config.yaml
model: "contrastive audio-text model"
train_examples: 184686
time_shift_ms: 100
encoder_arch: "swin"
encoder_norm_position: "pre"
encoder_mlp_ratio: 3
encoder_num_experts: 16
text_encoder_width: 256
text_encoder_parallel_block: false
text_encoder_positions: "learned"
learning_rate: 0.0032
precondition_frequency: 20
one_sided: false
weight_decay: 0.0
Rows from block 4 of the text encoder of a small contrastive audio-text model, named by matrix and row number. Rows with one number belong to one neuron. Each number is 128 + 32 x the weight over its row's rms, rounded and kept within 0 to 255. All counts start at 0.
After each neuron's rows are labels from the 100 texts, of 14976, where the neuron reaches its highest value: "fires on" is the input token at the peak. Only what is clearly more common there than usual is listed. The data: single notes of musical instruments (NSynth).
# fc1: MLP up (text_encoder.blocks.4.mlp.fc1.weight, 512x256), inputs 128-191
# fc2: MLP down (text_encoder.blocks.4.mlp.fc2.weight, 256x512, transposed), outputs 128-191

fc1.439 [ 96 145 116 144 137  97 116 114 108 142  55  98 130 140 112 145 122 130 131 143 118 143 147 137 143 116 123 123 153 141 174  75 171 174 139 138  55 122 104 141 108  98 146 112 129 178 132  78 115 114 120 116  81 120 121 147  94  58 100 163 129 146 130  81]
fc2.439 [138  68 117 138  60 101 133 158 174  90 175 149 154  80 107 128 102 162  62 140 171 157 130 150 130 170 181 166 146 136 122  72  74  86 105 100 140  93 165 176 147 123  77 202 143 153 138  65 107 123 165  76 135 163 180 100 127 128  67 137 178 124 106 178]
fires on: "vocal"

fc1.362 [124 137 168 112 122 117 131 127 102  77 110  91 137  95 170 144 196 142 152 133 124 154 156 133 134 172 151  96 128  66 114  93  79 147 130  80 166 127 118  76  81 128 167 118 123 140 132 112 175 119 166 160 123 147 119 123 118 171  65 127 122 170  77 155]
fc2.362 [133 107 103 154 103 127 170 156 170 137 147 128 125 124 146 125 141 142 174 116 107 140  96 148 117 163 109 130 142 132 132 176 160 184 176 156 150 164  78 174 121 127  62 168 191 146 125  69 117 177 147  81 100 153 211 202 168  71 157 127  44 107 104 109]
fires on: ","

fc1.222 [129  98 179 179 167 104 159 129 114 115 146 255  83 167 132 120 112 152  80 153 138 119  93 106 117 101 130 145  83 125 107 100 131  95 163 175  87  85 135 100 127 118 128 137 147 140 158 153 175 126 110  97 139  80 124 119 170 107 139 138 139  90  89 125]
fc2.222 [ 89 129  76  69 108  91 102 151 111  61 145  85 175  97 174 103 175 100 120  71 116 120 223  52 119 181 147 108 135  86 128 144 155 175 150  70 103 151 102 109 119  95 149 162 119 126 129 137 128  85 124  87 152 120 135 109 154 118 143 123 125 133 108 158]
fires on: "vocal"; "reed"

fc1.332 [180 159 118 169 145 155  95 136 104 127 167 113 144 155 128 144 225 161 167 144 108  91 103 117  66 111 131 146 137  68 101 131 207 151 156 127 147 133 118  76 131 112  84 129 124 139 119  98 161 124 147 149 141 126 156  95 126 131 143 188 125 161 138 114]
fc2.332 [128  90 123  35 106 169 101 131 108 162 101 150 116  96 112 180  81 140 162 121 150  66 144 104 133  78 147  81 157 155 147 120 106 121  70 126  92 139  78  67 135 117  69 141 158 178 150 166  90  75  95  82 147 133 152  88 162 131 141 136  91  74 105 158]
fires on: "brass"

fc1.33 [ 98 159 150 114 169 133 116 174 138 139 144 113 151 106 128  98 117 166 133 199 117 115 110 136 125  96 173  87 137 104 115 103 207 156  93 137  95  99 114 151 178 110  76 175 102 103 113 184 154 199 114 163  97 112 141 108  74 205 120  92 154 112 100 164]
fc2.33 [118  68 110 117 112 125 113 115  94  75 153 145 130 118  78 128 101 160  94 148 129  95 102 116 128 111 117 180 137 149  94 167 199 178 144 164 115 126 101 109  74  73 143 209  66  86 141 104 124 139 132 133 122 167  98 183 152 144 131 127 130 112 112 155]
fires on: "100"; "25"; "f5"

fc1.60 [135 119 175 175 120 155 161 134 138 113 172 118 113 150 111 113 142 141 169 119  66  88 217 148 158  64 137 124 128 137 128 141 118 119 146 105 125 122  97 151 138 106 139 101 169 105 146 145 165 126  91 105  84 135 103 112 105  94 129 118  92  98 146 130]
fc2.60 [143 115 140  89  96 130 117 132 139 133 224 128 108 153 142  93 137  60  96 151  98 157 108 147 108 179 145 130 131 192 182 133 102 147 136 116  81 181 134  94 127 156 138  73 126 140 140 142 129 131 107  77 172 141 121 139  92 106 112 161 150 120 177 159]
fires on: "keyboard"

fc1.182 [ 57 142 154 120 144 135 115 151 179 131 101 137 109 110 125 144 135  92  96 127 118  86 163 168  96 128  66 175  84 142 141  90  89 112 119  70 122 168 185 177 144 153 129  88 121 121 144 148 104 175 174 135 152 164 128 174 139 104 127  72  63 108  93 160]
fc2.182 [158 143 121 161 174 125 181 105  98 104  93  94 146  80 137 111 117 189 109 124 122 151  63 125  77  89 175 164 154 129 137 185  89  94 127 111  86  81 156 115 115 164 172 111 135 123 112 165 135 108 150 108 126 117 143 169 143  97 121 136  98 157 132 125]
fires on: ","; "3"; "c1"

fc1.244 [157 137 135 139 162 161  78 188  95 124 128 153 188 191  75 191  80 186 175 136 161 156  92  92 131 114 122 130 156 119 140  79 170 160 114 109 174 102  94  87 122 190 144 120 141 120 172  96 112 104 181 147 124  52 141 148 178 165 130 113  93 169 123 129]
fc2.244 [112 113 101 114  69 156 102 124 120 121 118  98 159 114 120 122 163 135  94 155 176  94  99 126 175  97  88  83 118 126  72 188 201 150 194  85 134 106 135 152 154  93  91 120 180 142 149 135 121 159 114 134 112 171 112  84 118 140 152 139 145  85 138 129]
fires on: "1"; "127"; "a1"; "f1"

fc1.272 [166 101 111 142 150 168 112 182 135 147 155 111 127 105  90  99 130 105 158  96 103  60  77  94 105 129 140 169 127 143 119 106 131 155  87 142  82 142 175 111 117 161 113 144 196 144  85 137 163 185 128 123  99 189 132 159 127 109 148 144 127 152 120 168]
fc2.272 [114 163 117 104 208 141 168  95 121 114 111 142 127 110  90 159  61 178 175 170 148 153 122 151 142 138 135 169 132  82 162 105  80 167 155 182 150 127 107  91 103  37 211  98 132 142 125 128 112  92 152 179 147  97 157 145  88 137 125 134 194 117 122  97]
fires on: "vocal"

fc1.231 [120 153 143 120  97 108  95 175 148 163 130 141 104 136 157 139 106 135 101 146  54  99 125 149 122 181 159  87  97 151 120 156 153  66  87 114 153  30 136 155  98 161 102  77  35 132 113  88  95 128 123 131 121 103 114 116 104  94 127 133 137 123 142 122]
fc2.231 [ 78 125 144 163  82 134 111 188  78  97 138 147 118 117 141 123  55 136  87  97  67 111  74 113 127 152 108 129 132 129 181 130 128 139 144  96 140 165 145 183 134 137 170  93 135  89  89 104 168 157 118 193 102 106 136 111 136 177  84 122 159 117 106 115]
fires on: "keyboard"; "<end>"

fc1.401 [148 154 125 115 162 185 138  71 161 139 111 126 108 109 144  99 121 123 120 113 118 124 156 125 148  75 122 122 128 132  92 135 128 157  80 159 133 138 129  90 139  80 130 159 133 134 131 124  99 158 190 151 116 111 139  41 144 166 133 142 119 130  99 133]
fc2.401 [ 59 183 116 111 182 128 223 166 118 136 132 148 153 145 113 123 171 109 162 101 105 101  62 149  88 167 109 120 178 133 203  87 134 140 181  92  54 121  91 109 141 186 162 149 169 170 151 137 132 136 128 186 124 186 107 120 103 176 178  84  75 114 130  84]
fires on: "flute"

fc1.351 [108 156 146 165 138  93 156  95 114 130 132 168 142 130  57 129 157 167 107  84  79 110 156  80 173  78 181 130 120  79 131 122  89 100 121 156  80 169  82  90 124 125  83 102 143 166  91 105 138 129 119  71  68 170 114  79 111  92 105 102 123  86 125 136]
fc2.351 [139 108 150 173 110 109 155 100 128 199  87 156  86 170 150 149 101 149 125 134 157 155  71 240 146 159 129  99 131 117 122 156 137 111 106  74 140 126  80 106 159  92 125 129 161 130 131 107 142 118 151 137 134 142 180 140 120 121 167 118 197 162  84 126]
fires on: "string"; "25"

fc1.240 [132 150 127 153 147 157 105 134 147 106 198 108 222 133 159  79  76 196 193 136  71 128 149 159  80 136 142 137 141 121  79 158 143  99 153 129 162 125 148 147  81 115 142 125 170 147 159 103 145 155 147 161 157 103 165 109 105 163  80 165  81 164 185 150]
fc2.240 [190 116 150 109 128   5 103  86  90 120  63 174  82 179 126 127 165  59 116 116 129 127 164 137 181 148 126 147 115 226 116 162 143 150 102 105 142 192  77 111 168 110  98 119 124 141 167 139  99 127 154 147 129 152 166  75  94 146 160 109 113 123 155 145]
fires on: "brass"; "<end>"

fc1.203 [ 58 141 161 164 149 127 121 113 122 132 112 186 121 146 166 105  94  98 109  86 119 100 167 112 154 133 131 157 110 151 151  54 170 138 138 184 120 157 167 147  91 120 121 139 139 151 164 128 187  91 122 129 133  93  99 123 174 128 137 137 132 190 126 122]
fc2.203 [138  92  95 124 146 181 137 128 134  70 112  80 116 157 140 115 153 141 164 148 101 100 122 117  97  69 102 119 168 143  84 171 126 140 111  70  91  90 100 101 137 150  85 126  45 107 171 104 141 152 140 169 155  74 129 175 170 158  74 148 155 137 143 152]
fires on: "<end>"; "g5"; "25"; "127"

fc1.429 [111 109 184 162 155 169 115 129  96 136 123 142 207 159  91 159 183 126 146 168 136  52 155 140 180 142 142 149  81 143 112  99 139 102  95 102 101 122 164 116 101  95 164  83  89  82 121 132 162 100  66 107 177 102 113 166 167 137 157  68 117 122 132 103]
fc2.429 [203 119 125  62 148 152  84 234 104 124 145 105 118 154 127 129  85 110 132 112 174 109 175  95 177 142 158 167 127 100 116 130 145 142 134  70  67  81 128 150 170 105 154 109 130 115 180 214 166  99 103 170 130 141 161 141 137 106 154 141 171 120 124 146]
fires on: "brass"

fc1.190 [ 69 165 123 156 146 123 104  86 151 163 118 140 150 129  99 133 156 132 106 131 150 167  97 117 119 154 150 134 125  88  73 188 137 164 118 143 129 138 113  99 177 150 112 147 150  65  92 129 116 149 146  83 153 122 117 162 101 129 163  94 120 151 122 161]
fc2.190 [160  81 183 111 108 192 113  88  99 131  90  95 148 136 150 118  97 120 102 129  75 106  93  69 124  77 127 118 170 146 154 155  67 143 134 158 145  97 130 124 163 129 149  52 168 162 165 127  69 139 194 155 138 134 121 141 159 179  67 180  83 137 123  59]
fires on: "1"; "f4"; "b2"; "c2"

fc1.25 [111 110  82 135 123 115 126  90 140 127 129 138 108  99 121 128 175  98  71  81 145 130 155 130 149 142 121 165 120 131 115 117  92 202 142 125  91 117 168  77 159 141  86 161 106 106 134 124  90 124 119 164 106 138 128  95 123 156 194 146 104 179 149 159]
fc2.25 [166  96 127 108 228  92 114 185 102 128  87  90 122 143 136 114 132 121 120 130 148  37 118 127 156 117 106 143  98 124 120 160 159  73 132 104 137 114 131 136  75 159 160 116  62 163 115 163 131 123 120 115 110 126 113 148 108 132 129 192 129 128  86 123]
fires on: "velocity"; "<end>"; "100"

fc1.30 [108 144 122 164 160 170 107 123 107 197 128  78 152 186 199 119 151 186  94 128 138 177 175 100 141 150 152 159 165 180  87 179  77  61 109 151 116 122  90 162 124 140 120  70  90 113 143 169 143 138 169 107 145 101 102 173 125 166 173 160 189 145  76  88]
fc2.30 [123 130 128  99 135 186 154 113 121 121 109 114 215 104 151 145 108 131 120 114 126 152 102 154 130 100 158 111 120 134 149  50 108 204 168  85 127 121 124 151 142 120 172 140 218  88  81  94 158 167 158 152  94 134  96 171 166 176 147  71 129 117 141 117]
fires on: "string"

fc1.165 [107 114 100 178 118 114 190  60  75 194 116  97 128 122  97 176 152  95 110  85 167  68  94 146 145 112 182 146  55  97  73 121 110 119 119  98 129 186 100 151 125 103 125  72 133 184 118 154 134  79  70 127 115 162 113 173 124  98 136 165 115 102 106  97]
fc2.165 [139  95 159 157 150 104  90 144 169 135 166 108 127 107  89 112  86  65 158  74 106 127 181  89 148 106 119  67 163 170 126 200  91 140 164 123  89  58 130 143 158 100 111 133 109 173 118 103 102 134 100  89 158  80 131 104 143 118 143 130  64 127 129 106]
fires on: "velocity"; "<end>"; "127"

fc1.492 [147 132  95 144 131 104 121  89 116 112 150 194 107 104 109 157  74 147 149 153 114 112 187 135 199 121 114 156  88 127 145 105 119 216 108 164  87 117  86  92 124 122 125 123 119 170 156 159 113 139  94 137 134  80  66  97 139 199 174 111  89 150  97 115]
fc2.492 [164  83 146 123 163 136 146 102 190 136 117 136 156  85 106  93  86  50 107 105 169 157  53 153 128 179  84  91 107 112 215 158  95 117 116 108 119 118 169 174 153  80 120 182 183 145 140 118 172 126 127 115 122 164  90 115 145  93 177 102  78  82 100 161]
fires on: "keyboard"

fc1.98 [129 112 123 124 137 191  78 106  41 156  88 161 126 132 128 109 182 137 138 104 113 144 172  98  60 111  84 144 147 119 138 115 103 199 161 125 116 100 114 115 115  98 185 123 123 117 130 119 155 137 154 107 123  76  78 143 144 192 113 142 150  93 124 110]
fc2.98 [132 135 150  81 118 149 137 154 142 145 109 178 127 174 105 130 113 134 132  84 135 182  72 136 126 110 185 110 133  89 177 214 171  96 135 121 124 121 123 148 152  81 113 139 115 161  96 185  99 126 125 202  92 150 130 118 141 173 171 166 118 115  81  96]
fires on: "brass"

fc1.99 [ 91 128 142 170 146 148 110 101 175 182  99 208 158  94 110 153 141  98 170 159 178 167  95  93  76 100 108 114 144 128 155  67 195 138 143 160 145 118 187 108  74 129 163  81 117 121 171  64  95 116 164 129 124 174  84 130  89 163 170 144 194 114 140 140]
fc2.99 [134 157 132 136 112 136 134 155 168  71  64 131  76 105 177  82 116 132  64 121 143 114 108 102 104 152 173 142  83 139 110  43 131 135 146 118 119 154 163 145 111 167 147  98  84  54 129 122  79 181 168 141 133  70 157 119 149 129 164 123  98 149 159 107]
fires on: "velocity"; "<end>"

fc1.285 [ 53 105  68 127 131 165 112 148 123 184 204 135 176 126 102 135 171 182 123 127 163  72 145 118 167 126 131 129 183 158 106 105 175 101 132 103 165 146 116 127 174 101 140 140 146 116 144 110 147 150  97 137 123 120  99 142 103  99 131  71 110 137 159  39]
fc2.285 [134 184 161 156 181  78  95 116 135 103 141 150 140 103 149 146 156 126 182 110 173  76 143  59 120 161 134  89  93 111 116 134 180 108 107 155 129 113 146 216  91 126 143 156 183 109 148 114 103 134 128 153 117 158 171 155 141 192  88 144  87 158  96 139]
fires on: "brass"; "<end>"

fc1.485 [ 94 108  80 121 145 106 176 108 111 119 172 108 110  50  51 115  98 181 180 171 158  90 140  88  95 163 137  77 152 112 183 122 128 166  95  95  49 170 109 157 101 134 107 114  76 107 165 112  96 126 170 118 131 161 133 123 130  87 129 112 180 183 120  93]
fc2.485 [ 91 154 130 106 155 171 157 126  83 120 158 122 151  75 165  85 191 146 176 118 167 138  99 159 132 132 153 101 120 156  58  85 137 117  56 109 102 133 127 122 152  77 109 118 140 101 170 153 120 156 153 142 148 105 184 147  49 116 112  97 169 167 120 122]
fires on: "vocal"

fc1.491 [153 128 125 137  97 106 103 137  89 165  86  70 167 121 120  91 198 202 140  97 167 128 181  95 105 154  96 122 196 146 143 146 156 127 150  66 136  99 141 155 102 117 179  91 114  65 186 116 122 128 163 118 104 133 143 147  58 136 143 127 129 131 132 130]
fc2.491 [115 121 159 103  71 142 121 137 118 150 133 115 108 138 124 163 138 142 168 146 130 129  68 135 193 107 188 164 126 123 134 130 108 151 138 168  97  82 141 104 191  81 133 155 130 127 120 134 151 168  45 161 128 189 148 166 131 167 125  89 119 121 107 160]
fires on: "brass"

fc1.444 [124 155  76 174 145 116  65 175 128 148 155 145  92 151 144 133 136 103  87 156 107 137 193 217 142 151 182  94 141 130 108 148 143 155  78 142 121 110 121 140  80 102 111 161 147 188 170 102  99 185  83 137 166 139  78 112  95 114 118 136 156 125 176  93]
fc2.444 [154 116 181 159  88  54 143  90 128 107  85  89 136  89 137 105  75 143 166 171 127 127  98 109  79 132  34 153 179 130 154 155 101 149 130 134 125 127 149 134  88 123 110 125 156 158  92  83 145  77 130 135 103  41 132 144 177 104 132 168 116 131 162 147]
fires on: "1"; "f1"; "a1"; "e1"

fc1.227 [ 83 165 146 125 114 112 105  71 131 156 106  71 102  99 158 127 155 129 144 134 114 145  86 161 171 156 201  86  46 128 122 111 146 142 115 102 159 193  82  86 116 161 182 185 137  90 123 197 163 173 161 222 116  78  82 175 136  77 121 110 123 184 119 137]
fc2.227 [142  84 101  96  55 133 127 121 106 156 155 138  96 165 145 127 156 127 138 121 144  94  98  56  88 166 159 189 179  90 112  85 154  84 187 123 123 162  94 153  89 148 150 138 148  46 167 137 116 153 132 132 136 118 129 176 132  70 134 121 124 103  84 113]
fires on: "vocal"

fc1.357 [144 179  77 169 129 127 179 170  77  95 161 156 157 137 109 121 109  68 140 139 173 113 140  98  70 135 101 165 164 173  82 187  36 129 105  83 162 139  96 184 142 106 100 122 141 122 131  99  94 135 159 109 109 124  99  87 140 151 121 124 170 172 127 128]
fc2.357 [158 206 150 120 115 160 180 167 103 127 146 109 167 171  89 174  81 110 113 121 147  68 123 167  96 131 158 168 177  73 167  84 129 119 158 164  78 109 120 102 121 116 108  88 191 137 148 128 178 116  83 152 163 128 151 154 163 136 128 121 122 139 120 171]
fires on: "string"

fc1.411 [142 185 123 178 138 169  62 155 140 147 120  93 139 166 118 105 149 134 120 110 188 141 157 108 138 171  95 151 167 146 102 182 112 109 171 194 147 143 125 162 113 110 189  80  88 134 166 146 128 153 179 110 176  94 107  81 123 173 199 169 156 132 154  88]
fc2.411 [132  91  68 153 105 183 196  91  93 119 185 113 110 117 109 141 152 147  93 116 102  92  69 125 106 146  83 139 107 140 124 116 113 128 178  79  71 137 139  69 161 149 130 195 142 123  45  75 132 167 135 113 163  97 127 135  82 133 157 118 120 102 129 127]
fires on: "velocity"; "127"; "50"

fc1.127 [120 160 122 150 193  75 109 125 101 113 124  39  96 161 112  76 172 205  88 170 208 187 152  94 121 132 192 118 140 137 151 100 152 145  52  89 111 123  81 110 139 145 127 163 192 163 138 138 157 108 116  80 132 111 141 122 112 164 118 122  84 177 122 160]
fc2.127 [104 132 143 118 146 112 124  98 129 130 161 120 131 117 158 136  91 126 121 141 136 136 211 119 126 129 105 166 103 113  94 161 126 213 150  94 168 103 144 166 149 184  92  91 134 122  67 116 121 107 135 124 109 151 153 104 154 114 119 108 128 115 109 176]
fires on: "100"; "75"; "f3"

fc1.490 [ 51 151 122  98 151 142 193  81 117 144 137 117 187  73 177 121 131 134 151 179 115 170 198  95 101 126 163 133 131 157 159 208 136 146 154 118 155 103 124 124 189 123 154  95 168 186 127 140 116 115  72 133 121  94 104  86 132 160 110  74 135 119 117 107]
fc2.490 [135 131 149 130 170  82 157  78 101 195  95 176  96 138 130 111 153 139 157 120  89 125  43 152 127 117 147 156 164  95 123  85 118 110  40 120 147 175 131  82  82  88 125 104  81  88  82  93 156  93 111  98 102 139  95  88 106 118 138 152 142 161 109 128]
fires on: "velocity"; "<end>"

fc1.321 [120 118 136 152  77 115 106 158 144  85  80 114  48 191 154 170 186  69 107 111 146 132 126 165 187 103 139 168 113  97 121 120 140 103 100 141 110 186 114 109 149 127 129 156 138 126 133  86 137 112 141 123 129 134 165 104 137 117 110 147 132 155 147 146]
fc2.321 [108 146 165 159 139 121 154 102  68 150 153 126 156 120  64  61 121 121  61 172 147 134  90 114 117 140 106 150 103 135 120 166 157 151 128  95 145 131 111 126 163 138 179 103 197  98 132 126 153 108  96  75 195 118 127  88 123 119 179 103 195 162 144  99]
fires on: ","; "keyboard"

fc1.255 [166 167 115 153 142 125  91 142 106 130  79 149 196 124 164 106 127 168 187 151  52  96 106 152 119 175 119 113 136 121  68 138  84 186  93  98 115  96  69 102  58 180  88 155 142 115 159  70 157  76 113 106 109 132  92 197 100 127 141 150 100 108 110 133]
fc2.255 [184 132 126  88  58 156 122  96 162 132 148 123 145  92  63  74 141 108 159 148  85 132 137  62 171 146 140 155 181  97 148 142 133 106  96 132  85 152  98 115 119 128 129 115  87  97  95 105  74 137 123 105  83 110 147 115  63 111 122  87 171 125 115  89]
fires on: "<end>"

fc1.399 [132 153 160  85  83  76  67 160 132 123 119  96 140 189 130 142 101 177 108  92 134 170 153 131 173 123 121 105 131 150  83 127 115 149 116 195 107 159 112 124 174 201 133 144 118  84  45 119 129 151 119 135 215  88  89 151 164 153 137 169 116 133 117 106]
fc2.399 [117 107 161 131 155 140 164 113 111 126 161 154 122 151 156 102 208 105 133 156  56 187 173 133 109 137 132 129 150 116  66 134 121  70 125  58 171 103 115 149 118 135  79  86 177  95 153 126 145 182 130 130  80 150 149 135  91  96 135  80 123 152 147 104]
fires on: "keyboard"

fc1.473 [142 130 107  76 111  91 143  54 197 124 111 122 108 160 125 123  95 160 128 112 111 131  92 142 168 114 155 208 131 140 101  93 147  53 121 137 145 186 124 173 112  69  65 122 132 105 141 141 141 124 178 131 155  91 107 119 133 147  89 133 152 110 102 143]
fc2.473 [162  81 119 137 135  66 101 168 125 159 120 128 169 102 118 165 116 129 112 129 130 137 170  43 127 111 129 106 116 112 158 185 153 132 135 158 187 149 115 170 112 108 116  99 152 137  89 119 123  89 128 141 110 134 104 173  64 113 127 114 122 111 127 165]
fires on: ","; "100"; "d4"; "75"

fc1.84 [105 113 135 139  95 117 105 113 159 161 138 165  92 149 108 191 128 165  67 119 131  92 120 123 189 102 127 171 140  95 110 167 122 149 112  66 137 189 100  55  85 106  83  97 137 105 102 128 135  78  79 153 186 129 108  67 161 162 163 147  81 171 211 146]
fc2.84 [126 186 140 123 113 162 135 119 139 122 181 181 150 126 177 157 132 110 130  84 125 128 101 122 154 105  93  81 147  64 168 156 130  75  77 127 120 135 103 181 125 160 131 118 131 173 144 132 184  68 124 104 102  96 117 104 124  85 177 207 126 101 135 128]
fires on: "keyboard"

fc1.434 [137 139 123 115 155 101 126 165 179 140 131 114 124 124 116  63  88  86  90  50 140 183 122 104 102 119 117 115 130 185 101 122  76 187 142 101 136 147 157 122 139 140  93 120 134 165 165  90 113 120 114 149 138 177  94 125 118 175 160 124 155 167 120  78]
fc2.434 [116 125  99 130 163 125 138 121 110 101 120  83 103 115  60  92 140 183 171 124 165  97 124 110 118 156 115 187 147 157 124 174 102  72  84 104  78 171 121 169 185 116 155 123 112 162 152 174  84 130 163 139  99 103 141 154 143  91 189 103 144 119 112 100]
fires on: "<end>"; "75"; "100"

fc1.118 [ 96 122 123 104 126  86 147 148 127 151 187 117 161 152  64 143 138 135 123 142 149  79 101 146  90 125 145 165 151 159 157 150 132 118 133 145 118 121  84 112  98 142  96 132  80 117 203 150  81 143  96 174 125  98 128 123  85  74  99 172 204 202  58  67]
fc2.118 [131  81 181 131 146 217 146  39 191 132 118 130 127 117 174 135 136 120  91 158 160 118 205 128 146 112 194 172 182 103 160 110 145 125 133 187 100 165 164  83 128  73 143  79 149 115 131  52 134 130 124 123 145 145 184 131 171 114 124 116  98 119 144 162]
fires on: "vocal"

fc1.83 [148 160 113 135 141 101 176  74 158 120 128 103 127 112  89  48 163 104 107 107  83  75  66 146 119 159 137 136 159 144 138 149  76 140 158 148  52 112 193  88 156 155 116 120 115  82 121 170 141 133 149 155 166 159 136 115 134 142 109  62 175 177 115  73]
fc2.83 [117 135 111  92 157  91 134 148 158 101 118 176 170 135 146  98 194  95  83 101 178  98 185 177 156 111 133 147  56 160 153 118 161 139 177  93 121 109  82 138 140  42 167 162 150 164 181 122 116 108 156 167 126 132 116 115 144 151  94 108 136 135 113 118]
fires on: "100"; "127"; "75"; "50"

fc1.449 [138 115 135  82 132 103  86 133 103  69 122 165  88 131 130 136  81  91 180  85 179 116 112 144 173  92  97 123 137 173 137 147 134 152 111  60  71 165  91 169  89 158 126 124 117 122 118 117 195 193 103 122 138 151 117 142  85 110 120  91  66 148 141 143]
fc2.449 [114 122  85 108 136 126 155 125 162  76 100  90 144 188 162 130 128 116 128 105 132  82 132 151 153 198 169 122 150 126 105  65  91 158 170 149 147 116 157 133 116  92 163 128 175  90 145 152 110  84  60 115  92 145 137 163 116 172  90  55 129 120 124 139]
fires on: "100"; "<end>"

fc1.149 [137 134 111 152 151 114 185 105 161  72 107 147 113 182 127 100 147 108 130  96 158  98 118 158  81  95 114 155 187 153 119 149 112 151  79 167 110 122 133 133 148 145  41 117 127 122 152 178 126 146 113 134  78 162 149 245  97 127 161  98 146 205 110 148]
fc2.149 [124 148 173  87  92 118 147 126 108 115 197 112  84 122 173 164 141 102 140 177 114 132 116 148 161 149 131  97 112 120  99 161  60 160  84  95 157 138  85 104  94 135 195 105 107 113 148 104  97  89 153 184 171 131 117 117 135  87 109 122  92 106 187 113]
fires on: "keyboard"; "<end>"; "c8"

fc1.310 [166  78 137 172  86 118 164 113 163 123 119 167 122 116  97 129 143 154  92 134 144 120 149 108 168 165 168 101 131  96 103 131 148  75 117 155 128  61 121 140 127 101 171 111 124 163 141 148 142 132 169 132 153 103 116 111  96 107 155 145 194 110 103 142]
fc2.310 [122  64 121 138 109 101 105 109 108 183 106 148 147  57 151 180  96 105 172 104 178 125  84 137 117  89 125  81 171  91 152 169 151 176 159 148 104 127 102 139 139 103 103 105  57 134 127 159 118  74 122  73 114 154 115  95 128 135 107  99 157 110 123 147]
fires on: "brass"

fc1.51 [142 142 116 120 103  97 120 151 113 107 136 147 120 155 102 120  90 122 109  92 145 149 148 162  93 140 171  96 153 115 161 153 156  88 117 148  79  81 178 116 103 109 142 143 120 164 169 110 101  58 106 115 139 140 115  94 153 117 168 127 175 154 117 153]
fc2.51 [123  97 121  66  81 134  92 135  68 126  62 172 159  98 175 172 151 121 100 149 128 131 129 192 118 114 135  88 141 134  59 132  92 164 137 146 156 133 170 159 161  83 120  96 137 194 104 187 104 138 205 123 198  77 146 181 201 126 118 129 118 137  91 113]
fires on: "100"; "127"; "75"; "50"

fc1.373 [155 143 168 127  75 118 123 119 189  89 138 157 184 145 165 149 116 154  68  77 108 136 131  79 148  87 130 124 123 134 146 110 138 187  97 100 101 117  96  79  70  96 143  94 173 118 125  93 146 139 140 163 141 116 168 147 116  82 157 177  69  92 156  88]
fc2.373 [202 117 117  91 106 113 105  57 128 136 116 203  88 153  97 115 148 162 157 171 132 148 153 176 123 139 163 115 147  98 104 136 140 126 141 120 146 152 118 150 136 133 175 115 164 146  85 108 160 128 116  86 106 116 169 186 121 107 126 152 228 125 126 154]
fires on: "keyboard"

fc1.295 [165 124 145 138 193 126 184 139  53 122 113 106 159 141 117 150 141 114 163  76  81 140 127 142 145 143 125 154 105 150 153  93 111 209 107  73  98 112 144 117 126 101 125 148 149 123 118 129 137  75 164 193  67 114 136 144  87 126  95  56 171 150 104 136]
fc2.295 [103 102 155 185 123 151 167 151 157 110 154 130 164 129 140 158 127 137 142 171 111 102 118 175 131 160 172 174 157  83 177 118 110 161 108 111 156  95  82  77 113  96 118 117  90 115 119 130  79  82 165 151  95 150 112 103  63 136 102 115 137 132 208 180]
fires on: "string"